config.toml
arch = "quartznet"
model = "CTC audio transcriber"
dataset = "short read English sentences (LibriTTS-R)"
train_examples = 26041
gain_aug_db = 6
n_mels = 40
hop_length = 160
input = "log_mel"
spec_augment = true
win_length = 512
tokenizer = "char"
vocab_size = 32
norm = "batchnorm"
activation = "relu"
channel_attention = "se"
depths = [3, 6, 6]
kernel_size = 9
stem = "single"
widths = [192, 192, 192]
init = "torch_default"
residual_init = "none"
optimizer = "ademamix"
lr = 0.0023
beta1 = 0.8
beta2 = 0.99
eps = 1e-06
beta3 = 0.999
alpha = 2
steps = 6700
batch_size = 512
epochs = 131.7
lr_schedule = "linear"
final_lr_fraction = 0.1
warmup_steps = 200
weight_decay = 0.2
Rows from block 12 of a small CTC audio transcriber, named by matrix and row number. Rows with one number belong to one channel. Each number is 128 + 24 x the weight over its row's rms, rounded and kept within 0 to 255. All counts start at 0. Numbers have three digits each. After the name is the row's rms in percent of the matrix's.
After each channel's rows are labels from the 100 clips, of 14848, where the channel reaches its highest value: "top examples" is what is common among them. Only what is clearly more common there than usual is listed. The data: short read English sentences (LibriTTS-R). In brackets: how many of the 100.
# convs1: first pointwise conv (model.blocks.12.convs.1.weight, 192x192x1), inputs 96-191
# convs3: second pointwise conv (model.blocks.12.convs.3.weight, 192x192x1, transposed), outputs 96-191

convs1.47 017:100116118159140124154099176192118140106107171153133106118135118137087127147118113129083126173124141051082123110124120127094125156107121152125152152111116134136114111132132135121116159144119160134106105150098137145147103125168162107146129152103152120159128141110101141136118123151196100119
convs3.47 108:138154139117124109155144131147124142069118140127151120116150132149136116118137158117133111153128131116149119136142169136140118117116130121127114143150133132128128090135142105121107141135133138109125131133134130109137135123164139135129103113113134060111129113120123126120113126108120112135
top examples: the word "you" (54); the word "i" (38); the word "tell" (28)

convs1.104 016:116092087140105126104150155131116166109105113181115102121145119130134109139131119120147125143118106121113095154136141145219112094083080161117109111174088116107151132082185125108168146106125120143154147086183185141130153131103137141142142166136114106117187121151121105092147121104132134131
convs3.104 216:122099125129135128117123133097124125235151126135112131137133136119108135124142104123118123115132124146127121123103143126120123119132131129125134145092131105137130144119116163123140130124128128106145134128110138134130124095131138142112115147140154181128115154137128103116131123146114130135
top examples: the word "his" (56)

convs1.146 051:117138129150133132094126119137132126139121115127124089129126148106132160105107127121116122119115131040139147125142112131061131161117115143109127125119132147117136104130124117127131133097129123105130115143132125131134120124117115120119139124143119129136109149133127121149133132136127136130
convs3.146 054:139114124098139154156145124107122126216168124104099148152125109135130103156147137081128149148119103159169107169141089141116096151123113142140146111135135098140135102129151118149155156167158109081094115106102109122154135141101164118120153098115121183109142123165138118138144104125125109145
top examples: the word "don't" (55); the word "you" (48); the word "know" (26)

convs1.93 015:142144141162145144150108113117139166110115159147077106082141147101113172171147126113116127140147114116108162131138068138167101148142158149123110103092143117117085114124137125129132128187143132097139111193143123087117114115176111134128151130132080137106120104095164128143112123103128112118
convs3.93 051:103104122110121103122084112143086143108110110140142138076147146144100108114079117117137123112129150133098145139144097099106087077125121110120093136139094116137135159142131165093103118144097155130130094132128167113142110126095094152102130110061136120119097147135135109076090132183116135116
top examples: the word "but" (39); the word "what" (31); the word "not" (27)

convs1.128 019:146128116077114113113154124121138138109168104143117164108120123130104169125123122136101097133147132135129125134141141124111176142124131129110130173124148132127139134118111126099155123117113077180116127136135154137138130104109167131112125124113121125167130116124120154117159179110126153094
convs3.128 064:136136166105140136175141094122116161214177137134119131151095154089114134130129117114135159123150146129153127138104148143142133151132114110134132130100135078150145149161078163180127114166150102128124112143102092102157119132110125156143155128104140229101119137148113104129131092125130123117
top examples: the word "said" (47); the word "he" (34)

convs1.30 048:127134133135131145138109115111130119127123138136132133107130113115123131151115110129134124130130144217137105136125127119207121084106138136127119125111129108162133119108135140136112137146135134127115141137119138131132140105148123120151115145114148131120116122117117122110133117114113111127
convs3.30 072:111100144131101142117154087110112109165124159137155119138104142096115141103111121163106125123136136161086120130093126103090119119128149110110114140097101105143161160115101138129111120078128144074113112150138144138127136118105121141114137156148121202152096123140086133159084121153157157145
top examples: the word "but" (36)

convs1.142 025:142134136103124144128120152136103098127108139153158121105125154145159162114145107140118127151129122063123132124136144137123128170115127158152094110154126107118134144129131131124125107079114132114134130141140128146121103114119128106141135154121089116140136132152097110151106139134126096143
convs3.142 147:139159124135142141145126131170128124052109117125136135131148128146124114104138129135147130124126136131126140127135108116122135107139133116135100142170135162132150120147150107126122143119109124114108117136120131092117127131157119131133131118100117071138137116108139146148131128113134113123
top examples: the word "never" (28)

convs1.184 017:145101171097171136152094152116140151154143103125144137095106094130129152142139124129148100133105094145105139168148157134201156054108110143145121152134099120157134113126136156136157116182109100157145126101152125121132144102128157117146112158113147112155152143137148139103132109153114132118
convs3.184 059:117127097120159127073157129157109103124091142182110125158130091162130105097121161159103120105086159163111147142138148126125139139118163081104147161122133127120083126123138079181097139148137147119131146141102137142110141163127146119103106123167124133150136110159140164163121131158146136134
top examples: the word "nothing" (30)

convs1.63 015:121137154128146162126162102124129140173123127127113160130092151109142103142152169150155106125127105122114104160106162152139104061161135158124134101080089148139129108104143142103137092125123118170119153154139105126117118098139152111101132095098140157123137161090140093158126097119140142108
convs3.63 052:090117113127145163166105138151157139123135124102148094146150120124091125123133142129179150123132147118098118101120119121162156148131100158105133112101085148141121147121102144134177097145083134099153082140101160130106133115144157122122128130124131186133162127107148124138123100117112136069
top examples: the word "never" (39)

convs1.84 042:145117126141134147143112139115145132126143118122149129150122131128121114143123128127123098134120123217126127121115127121192118045125146122141134130129115109121130134080121132139132129125118123160133127135142136133108118129128134144151100128132135141121163132124127136130120139119144115138
convs3.84 109:133116128111119140123110134094108125196163130128107110139119122131138143130128125132132144125148125147128126130141123140110131145151114138143133148128112118131144124125092188124145109109151131113137108116117117121150121111110095126148125150147126206121117129136119102121141125132142133135
top examples: the word "with" (64)

convs1.126 016:118118134120102088137125122135112094162119104135139117120128143134140130102134099101130115155166136173150149155179121103163109162135084124110105177109114156145134118123151145156169140130114133121143139121091118138119142132124133115123106110098134102174125127156088168110115137128111151130
convs3.126 054:140120144106146097101111111134126102152162138133112168156096117170145129144129113131149139149096102129083115130155091144104154136122121094088097142132129119098154132132111108149170149112146121138121111063104137141156139111094082128124100139153118120130141085127132081142103096171102170131
top examples: the word "said" (61)

convs1.22 016:140156132122099135098088129100199140136147123120145133098129157133114134148132127126112132108143137094130135158110123120066163137174124170157096120097136136113146132116137072127106097081117134137126123135132102122114086138138109117132138121130132092117137147108117127071131169093128105170
convs3.22 052:111124177109123145142166126128147157093167156101142153133108152168102144166120123161098121082097130129133125113156107108122149141093125133174141126128121126159170106149119125078114077136113091093110114105124132171150119126154114136098149106128137149132150121133167132091127149066150121154
top examples: the word "but" (31)

convs1.123 017:102093097134128143131126141079135099132160107119123129102126123138146106184105129141087185090107167145109119144103159135142128114169117105106139162173103087136119170158110113163142118113153155137122108126147119119129121129131119091112100145115129142082121146167143058129121129111105140114
convs3.123 058:140138113144118143108122157149145116221119108122098148122165147104133148105130141105143120133133136139132158144136100132144135164161095147138141139125113095092110152120136108146108112181141121147134161129090177161120116151164124113090119115143149112148101128145175059130135131140093122147
top examples: the word "it" (47); the word "was" (44); the word "asked" (43)

convs1.150 026:150144134137141149160112106104167120135141158137142126115130143127117102173115123135136144113156147188131116151132114134147117107125121110138147091128112115116123133117116159132104114156130142166107105127114133125126147123146105162165119115148157126127146117123144135151126148114117106126
convs3.150 171:132112099136114126099125115112131147207141148112108128128114139114127131118115119128100133121139124127115118109115122151131126161122124135112135133105134103134121153128117147131146116124122113119143122125116120134123120107094108128112114134139142201139145127133131131119136131128128120129
top examples: the word "good" (33); the word "could" (25)

convs1.61 018:123140139131155142129074100180181117133141115146104120123130144138116165137077076116132118108128131075140147121080123138129108160162119130123159103103090148132108112122141103123140124074115094104166115109127130135143119108134144100169113134134114120149136139109096153110162147133112115138
convs3.61 061:106136136144108138135130158151132110169151128117142145130145195143131163116125139132130134141083129122133093100137159107099147148154114106140124106099122155119113123136081122139117107200127146134160148118117127110142133104105147137110142091120139125150136158122142131127133119128175111097
top examples: the word "nothing" (27)

convs1.65 018:117153139163126167104092114116116138100115129148132098127136122155156127120127126141103096102133137094104115160136158124133140094098115152090107145094130133116108115155124111114164120140138139146142109129151120126157139146149164132117140131155152135128143160134100140125113111113115143115
convs3.65 074:152139148154119130169126110136133115110044144113131113107114099111119124102125156127153118113113110102142107122130148105148090117119122107104129112148129127102118100122135124126134124141116119141103138150140133114137126167129141139109113117092134108125115101087159143159155113110078160105
top examples: the word "don't" (77); the word "i" (52); the word "you" (48)

convs1.113 018:142150093125100119119127132114136112102116119139123142108142104130143130105147130108152148115114107082117134107141130153102131136134129134169123115134104158110099094118140118130106144103127155138118117103140087123125189130132088146129107141124144121133116116139131103110133136124143153088
convs3.113 078:083102135149117120114150134098136125215158116143125137107131133127141148139097142117113178114146115135147135090155126140123132195118121152161138146112137112133144158114148119135144122144167124134150153126145155151133148116116115173098122136138130120132099160145118136101137125140157117102
top examples: the word "said" (65)

convs1.145 019:157107127117129088127139140129136116115123134127119137145101136135089112141132117156126136151141107191124145148125124129182122078162117119166105140105113143138122171106103161144161138133137062107096146141136136141124118130133166174088133087142114124136130141116128145120063144127101115143
convs3.145 071:151138124128134110140117115111097140031092118110132143128088142171124115135136118097134149132100119132144140111118121122169096116134086128162150120136138099109139121136130092140138100149086161182088140114140139130137119139166128108128151130157094097153141106148160125152171110104130152138
top examples: the word "said" (54); the word "he" (37); the word "she" (26)

convs1.90 023:162124115115096125140133116107134130151128130148124142113112113126148122157133150125129137115122158187123119098139143140196078075134145104120120123133158109111127141128158144133111137182103123159109123143155136129102115143139141120140099117133100142143126100106116096138131136145158127138
convs3.90 056:095122153133113165119159149097105081151127101128168120154149130140102141127116144155096110113144145124137143079114133148102112128134131144113138086140109180141124153154098127085112114175131133109096112138127096140144136160092131109140129102137090129150140130126111113133120152111134139115
top examples: the word "never" (67)

convs1.180 016:116082146127140158164110087112138088149146114128112125061164155103122136123139115139120090118149142081151120150129093150153142151076140100113137103107151149154125087146128117084142166084125146073138139121140138124131159132130127121151109119144135134112114117103131142174150100106142145091
convs3.180 080:147094119115128121128127112140122133086118107134141083115153123128117092120156161142161122114111120085141134115142128098114129110133130118093102130121142147128139093136152078090104148123126117119088136130100122117126145131149139144147132136138123110131126086108127126138108130106091155132
top examples: the word "with" (40)

convs1.190 017:123124164114109146143140130142105111137113104131124110130146130129123093130094147124085123155147163142125127106105136140083147071139116132139098119160122141089114142103140098163117118178132144135153138134136157124132121147121126155153123083136075108148147123122152132159144099136132152134
convs3.190 054:136153132140173138120095116139089134176161104130134137137154162151149127149107122164109104092151106204118155119097134137119158139142140126136111134149133106156119090126110124160134159139117139129100128163137084134167142083101109169103141132119130181115092133132113098127153160116171103135
top examples: the word "replied" (65)

convs1.133 015:142136151113163147121091123154093118093186156162121130128118168129174145142159115099071118078155136134144121153106077136101198168129145128112128120136122107154155136078101113140129118124140115100144128129130106132157106110113118152087118118130079141123144158148120093147109106144103140090
convs3.133 069:136142096104148123104164125164162097202132129113115141159112104107124160149137115149132137135113144150120135115136157133083118127162116161153156126133109127131093119140122193121147138113127140152142124143138116118112128118122122138126094157101131177105153106115152109140132130129146157141
top examples: the word "don't" (64); the word "i" (51); the word "you" (33)

convs1.114 017:153074141128148094137120178134144145140122130117154124121124091160126102149121113127147178142101102114130164152137134150150134133133125126167110142103125141108131141174128132165125148176131133114125135178148112143101070134122145104147108121107104121108143096102116092128122166142142084130
convs3.114 062:100122095161151137159142120127097125115099130156138133113096126174117129128138100126121116147114147161084121105125164106121109121146149125131096159122157150142143153140119205157114129093108110105150134119101167159145151121173109159127125141132152178144080075095137121120115099104127147143
top examples: the word "replied" (47)

convs1.45 016:149149149110129121157093110168166144162124126112126143117113114116128133134105141143148115140153115136121106099122156167140130133150151131165112123125107133133098132133114133097143110163160149119113121110090138121131143138154137155135085128112100118122153130132129120093092129129065118126
convs3.45 055:138144149127129126152149155153159148132151109169126122143134134139123113088132158107132133162116092119156131151123142144106094126131165106109108132179107094134153158126099084096150151134177135137111118120094111109150117148092124149117119086130142102137100122136124120111108155123183182152
top examples: the word "but" (32)

convs1.72 016:147095143123122159115149132128109107118137144108163138121100114116123130111131075138113153108128112134129114156126127113111149210112154135128125169138139103150099146138115115097106118113099117142124118130127126118170114165129105136155106152162132135102117128100090121110108169113149091131
convs3.72 075:113098140103098102122116130111096086250148125116116113166146128126123129127106100126082142118098099131116140112114109120147103132121111119109166152115098125116098154127153132128128119125130118137106149143091096138118129130120115158107120113153130120157109172122105116120111134136181136131
top examples: the word "you" (66)

convs1.37 017:134117125126099135118105155138151141125100150142117134091144131130148145124114133133145136119129134172115137145135097135163174213111154107130126120118123073121142130130108136095092173148122129126133144152194115126087106126072140131132120132105120130076127109125105131094095099173143138130
convs3.37 094:114112144126122160124132125089115126201154134100091122118106134097116171132112107132133117140120137164086140148103124121119132105148107124124124127134126106117145153109097127140138141119149122105116146141159124125110113146110139132110144136138140229151105137119117112107121162140139129143
top examples: the word "with" (39)