config.yaml
hop_length: 160
spec_augment: true
win_length: 512
eps: 1e-06
Rows from block 12 of a small CTC audio transcriber, named by matrix and row number. Rows with one number belong to one channel. Each number is 200 + 40 x the weight over its row's rms, rounded and kept within 0 to 999. All counts start at 0. After the name is the row's rms in percent of the matrix's.
After each channel's rows are labels from the 100 clips, of 14848, where the channel reaches its highest value: "top examples" is what is common among them. Only what is clearly more common there than usual is listed. The data: short read English sentences (LibriTTS-R).
# convs1: first pointwise conv (model.blocks.12.convs.1.weight, 192x192x1), inputs 0-95
# convs3: second pointwise conv (model.blocks.12.convs.3.weight, 192x192x1, transposed), outputs 0-95

convs1.80,016,172,156,226,196,201,207,245,253,251,199,219,204,241,232,124,244,197,236,135,185,166,179,205,165,173,199,196,196,194,201,156,215,205,260,206,271,212,174,228,320,204,154,247,238,210,186,124,209,216,243,189,203,193,284,207,148,168,272,156,167,226,172,243,157,158,201,127,162,227,188,272,189,132,190,155,214,215,157,218,177,95,163,227,225,167,218,214,128,278,181,166,302,191,195,201,174
convs3.80,055,195,195,218,215,130,175,277,151,195,127,210,198,272,167,189,225,152,180,216,210,172,224,228,156,224,128,204,184,174,137,203,191,184,266,162,239,219,183,181,225,186,198,229,213,199,148,155,237,194,201,176,223,132,215,93,178,164,163,166,160,232,239,225,251,219,147,199,155,242,262,228,281,246,226,161,142,189,159,238,267,181,117,134,225,157,191,267,195,139,196,221,217,282,228,248,115
top examples: the word "i"

convs1.183,016,251,165,217,205,243,192,186,195,183,241,182,171,230,180,217,140,201,215,207,170,200,166,208,187,192,190,263,247,184,258,209,235,81,236,151,199,252,190,177,9,183,152,224,195,223,198,239,246,241,204,198,187,177,163,195,188,197,189,175,221,198,232,257,145,237,205,189,256,137,238,119,175,194,190,210,179,190,198,227,234,194,253,200,144,271,212,159,202,208,170,215,182,212,189,187,207
convs3.183,064,236,198,181,232,184,177,192,134,216,224,268,205,153,205,226,157,173,148,196,229,201,226,248,267,191,169,261,287,200,234,178,231,225,203,162,174,232,153,238,196,206,223,189,191,208,160,224,219,164,175,267,233,178,231,260,207,182,207,208,215,161,205,208,158,187,221,230,242,262,229,171,216,246,163,217,161,199,241,155,207,279,170,227,196,195,151,197,0,206,178,186,205,204,256,155,206
top examples: the word "don't"; the word "i"

convs1.146,051,183,195,189,204,200,168,172,140,205,210,192,183,200,208,197,217,185,223,195,173,206,175,187,201,221,212,181,199,218,211,193,230,250,152,198,212,194,226,165,626,181,188,216,192,202,173,166,219,160,172,191,199,194,164,240,188,232,202,206,201,180,202,195,200,207,197,209,196,187,184,201,176,294,204,222,217,197,175,206,216,164,195,213,230,229,198,227,200,174,189,203,194,207,188,234,220
convs3.146,054,271,182,197,224,233,213,206,149,248,235,169,209,171,278,192,187,200,234,192,220,257,159,267,233,166,282,187,187,285,153,234,212,154,181,234,162,185,150,161,268,209,162,206,163,219,193,254,227,144,203,224,136,226,239,229,158,225,260,180,208,257,205,226,261,197,169,133,200,204,199,207,170,234,268,179,216,181,178,180,206,249,162,236,213,103,273,206,181,175,193,285,180,175,179,233,305
top examples: the word "don't"; the word "you"; the word "know"

convs1.76,019,205,203,170,200,228,224,167,173,152,180,107,215,235,238,169,238,214,162,198,191,200,238,215,172,157,200,240,193,210,212,227,194,215,144,231,171,237,197,184,447,155,202,205,189,227,241,174,206,124,213,236,197,226,213,236,161,186,177,195,249,166,226,178,207,181,214,258,171,168,216,202,207,245,175,212,191,224,242,176,204,178,201,149,225,199,239,164,262,200,207,189,164,227,154,203,192
convs3.76,057,198,165,156,164,147,225,181,254,228,188,173,305,183,149,227,247,214,281,234,207,174,189,247,224,224,175,176,231,178,231,260,133,110,132,242,128,195,214,220,182,198,184,221,189,148,231,181,187,187,169,183,148,275,197,216,161,151,203,225,189,199,217,163,222,172,184,270,239,197,187,218,168,117,151,151,223,181,172,234,166,196,255,273,167,228,204,192,378,199,234,250,208,256,233,217,167
top examples: the word "was"; the word "it"; the word "of"

convs1.115,024,165,194,178,174,205,144,260,136,212,212,214,188,228,170,211,216,172,174,174,140,222,190,235,177,225,181,221,173,210,157,219,202,262,173,262,214,162,172,205,516,198,155,205,200,214,169,158,166,132,222,212,222,195,223,205,179,182,205,265,224,207,171,169,177,242,233,251,196,203,204,216,234,332,234,235,212,242,213,216,227,202,201,188,185,175,189,252,176,211,204,174,213,267,214,254,175
convs3.115,054,224,218,187,167,141,219,179,183,121,222,165,203,155,123,158,113,175,218,154,155,176,162,237,203,209,114,144,96,198,153,199,150,205,247,217,198,224,211,190,150,224,156,152,206,209,153,157,199,170,167,181,168,179,201,203,211,169,228,187,222,115,227,152,205,227,215,183,113,250,178,253,172,120,207,127,216,116,137,206,206,176,165,201,175,214,190,65,200,201,166,223,140,180,142,114,242
top examples: the word "asked"

convs1.87,015,164,202,249,224,190,147,210,190,311,149,233,157,208,294,226,146,218,214,126,152,198,238,185,265,206,190,185,219,218,147,175,190,313,161,195,232,188,288,212,203,170,202,193,210,234,223,228,175,205,217,163,175,208,135,201,128,201,190,185,215,108,192,251,245,224,136,236,298,170,217,219,199,147,125,191,188,211,203,134,185,163,164,208,200,202,161,210,193,223,254,241,235,209,235,156,191
convs3.87,099,171,188,222,214,193,188,153,189,250,198,194,191,192,234,192,201,242,235,225,167,206,190,200,200,154,190,216,234,204,220,226,206,180,203,206,158,151,229,196,187,200,193,187,190,202,202,217,245,233,146,230,180,197,204,243,200,215,180,190,230,188,198,219,214,210,175,135,181,208,210,223,173,205,258,196,235,187,187,252,201,214,213,258,198,222,239,209,555,180,228,223,246,225,164,177,281
top examples: the word "was"

convs1.16,020,141,254,197,224,198,206,173,228,134,203,231,208,235,258,149,197,176,198,138,246,176,202,205,204,198,225,207,296,178,157,237,189,225,213,128,177,219,195,156,542,206,179,196,193,247,196,206,205,177,174,233,189,216,133,258,146,258,198,173,186,203,177,192,227,199,181,218,163,138,216,202,215,80,207,220,180,211,214,222,143,168,137,243,191,203,212,225,190,184,174,176,203,165,222,199,212
convs3.16,059,279,246,194,198,232,185,161,157,179,219,194,156,159,202,179,173,238,144,193,249,180,132,211,144,223,206,173,239,215,199,150,198,199,153,196,162,212,273,237,243,184,199,222,200,225,218,192,231,170,276,196,226,197,223,177,216,198,280,207,151,201,255,228,172,146,228,208,229,182,230,205,244,217,174,265,219,152,177,222,170,189,162,144,144,195,190,188,12,154,230,233,217,194,187,186,172
top examples: the word "people"; the word "of"

convs1.117,016,193,180,198,184,208,247,198,195,224,267,212,210,220,210,82,198,186,190,166,185,149,185,199,258,164,215,226,170,242,215,204,201,211,189,190,238,223,150,225,409,201,223,205,217,149,120,178,156,158,181,222,182,164,211,256,156,186,217,111,203,169,192,181,194,218,203,259,250,209,183,163,231,175,206,175,208,234,192,189,205,243,227,221,113,174,179,230,166,288,155,184,209,198,152,184,190
convs3.117,054,176,153,277,216,167,157,118,250,269,259,145,118,247,186,234,201,203,157,172,168,122,184,188,212,152,242,164,262,217,134,232,170,201,213,209,178,183,207,208,206,137,179,181,183,200,196,169,170,212,156,253,270,174,220,156,223,232,207,132,256,186,187,243,155,241,200,167,213,177,267,160,140,154,191,269,176,233,146,301,200,250,188,195,182,156,183,246,166,156,130,178,195,253,162,227,231
top examples: the word "not"; the word "of"

convs1.181,016,247,90,190,223,210,239,196,148,203,228,233,202,237,211,141,212,254,229,202,211,131,130,120,236,208,179,260,255,167,280,140,200,234,225,205,216,233,217,217,254,156,196,235,128,214,137,204,212,193,201,241,180,175,226,164,179,247,169,259,224,228,163,208,186,183,213,259,224,194,182,143,220,105,154,228,237,151,252,229,283,174,176,192,205,195,196,190,208,221,211,204,199,217,215,182,179
convs3.181,053,253,203,184,183,223,207,208,184,159,198,199,157,208,243,236,243,87,166,226,172,199,210,161,210,170,229,192,112,187,244,260,220,224,160,242,219,170,186,146,134,140,133,200,252,140,192,171,272,232,156,152,240,223,191,259,203,182,138,188,213,193,207,202,285,202,246,185,234,228,221,282,223,89,210,197,261,258,171,255,130,252,239,145,224,206,247,161,196,219,181,218,167,241,152,258,159
top examples: the word "i"; the word "not"

convs1.44,015,152,203,215,183,154,188,243,172,197,247,181,261,135,144,120,171,219,154,184,160,236,218,158,177,268,193,245,248,237,118,174,196,244,153,246,242,177,189,218,211,307,186,221,242,189,174,161,148,175,172,223,157,223,169,280,187,232,158,206,233,189,220,228,237,163,218,261,136,168,198,207,101,135,272,209,222,297,138,268,185,222,100,234,206,152,202,196,186,188,266,196,220,192,93,252,210
convs3.44,059,212,187,154,173,171,145,189,185,186,245,200,253,229,238,203,153,175,223,190,171,125,166,162,202,142,219,148,248,223,105,219,139,200,240,219,153,125,205,167,219,206,202,200,221,240,198,130,212,213,116,279,163,204,225,228,255,228,206,216,250,144,164,203,173,199,226,225,174,260,226,233,216,196,140,306,315,132,269,241,195,190,260,225,159,191,225,166,311,188,184,209,189,172,166,173,99
top examples: the word "was"; the word "it"

convs1.51,016,206,233,309,154,120,217,317,183,197,178,150,279,180,161,205,275,270,204,252,201,201,196,236,229,193,201,185,181,227,257,237,173,159,208,144,211,221,206,238,307,240,166,148,225,205,195,254,204,162,220,170,250,252,254,148,183,272,182,272,249,224,176,171,159,201,142,187,187,227,210,175,177,188,176,270,140,230,278,194,237,238,159,153,236,173,160,276,210,213,220,205,227,240,194,254,173
convs3.51,054,191,196,203,162,260,184,207,206,173,211,216,238,190,166,187,188,237,201,130,213,265,198,158,208,257,151,185,227,200,195,228,215,105,222,238,234,145,266,119,189,165,228,211,275,188,186,175,207,216,229,211,177,198,244,91,185,197,210,177,148,227,213,149,203,197,166,157,156,188,200,212,187,159,185,214,139,130,265,199,255,193,204,258,251,190,202,157,309,176,196,249,197,193,175,172,195
top examples: the word "asked"

convs1.187,015,194,167,182,164,187,149,235,221,173,177,211,190,204,228,225,203,124,205,207,192,253,211,206,194,198,223,126,173,223,235,215,221,157,199,203,222,155,249,160,113,185,203,200,113,227,160,195,227,213,216,213,206,156,158,262,136,227,150,203,275,110,136,166,217,201,140,238,195,188,201,221,145,16,172,195,222,202,175,256,205,187,204,248,201,139,196,229,236,164,194,233,204,198,167,211,244
convs3.187,076,247,202,178,216,157,152,186,188,151,217,167,172,195,203,238,199,246,276,225,182,202,198,225,261,159,262,215,166,262,211,206,253,178,272,235,225,216,158,170,135,182,180,242,247,213,222,240,225,206,171,223,144,195,230,224,193,223,230,172,227,190,209,227,166,237,226,142,239,275,194,231,214,207,230,207,232,212,171,277,235,216,177,201,221,185,221,253,516,229,161,224,173,172,157,128,294
top examples: the word "asked"

convs1.175,015,217,176,226,191,221,232,255,224,175,182,207,229,173,166,278,262,227,241,241,172,203,195,139,139,153,198,200,221,181,181,228,170,216,185,155,196,223,195,190,200,266,182,263,226,151,179,174,202,274,138,203,130,159,276,173,205,168,181,210,196,219,270,195,146,199,193,198,153,205,169,214,185,57,160,199,232,150,159,219,160,175,196,163,146,199,217,182,166,238,196,130,117,147,190,170,222
convs3.175,057,203,204,189,223,200,203,183,153,169,260,169,171,181,152,221,231,212,189,207,251,221,194,238,180,165,156,255,212,202,235,221,222,229,157,166,227,148,251,180,198,138,203,249,184,198,116,171,161,209,250,151,196,146,212,224,240,213,161,158,219,251,217,211,239,168,169,150,225,182,269,245,167,148,251,138,167,213,244,167,213,237,175,182,175,186,264,186,421,229,270,205,179,176,212,226,216
top examples: the word "people"

convs1.185,015,247,176,198,227,148,189,123,130,206,205,185,180,209,220,196,136,258,219,186,177,189,246,276,212,175,240,222,170,194,197,194,268,220,144,260,234,212,222,241,212,119,185,189,149,156,173,244,166,167,236,147,201,205,195,240,119,226,206,139,201,200,169,126,180,222,206,235,204,176,223,135,175,255,226,225,110,188,156,174,191,188,194,237,231,148,195,233,208,288,119,190,223,126,225,149,293
convs3.185,059,216,214,187,180,131,259,223,229,244,261,191,245,185,229,217,262,267,209,163,232,177,201,144,209,178,213,224,151,187,200,230,225,145,226,178,165,219,164,180,159,236,203,186,246,173,203,180,235,122,187,177,129,205,210,146,212,215,214,227,191,197,185,216,176,225,167,238,175,175,206,268,235,178,309,156,193,233,242,158,157,239,205,215,217,202,226,211,382,265,205,235,217,197,208,236,274
top examples: the word "don't"; the word "i"; the word "you"

convs1.135,015,233,156,197,255,231,241,184,191,173,192,159,234,162,198,197,189,218,214,132,108,153,173,154,217,168,234,171,218,212,243,236,238,246,205,201,192,259,161,171,197,254,210,146,263,222,191,186,273,178,180,214,236,158,174,139,257,197,215,195,129,184,152,147,204,156,256,131,165,200,154,213,216,101,223,156,262,143,215,182,210,223,174,160,261,158,183,188,189,197,180,224,149,213,190,150,204
convs3.135,052,243,249,173,208,151,161,240,219,157,215,271,207,194,212,256,194,243,208,212,247,187,143,183,153,200,156,217,184,188,212,163,158,225,217,75,124,147,216,201,222,185,189,222,131,157,158,184,186,208,160,204,210,211,233,180,170,134,229,219,98,203,247,249,200,153,201,129,192,203,212,209,231,182,258,194,203,181,197,184,197,234,201,184,244,231,326,263,38,203,209,116,254,287,232,214,216
top examples: the word "i"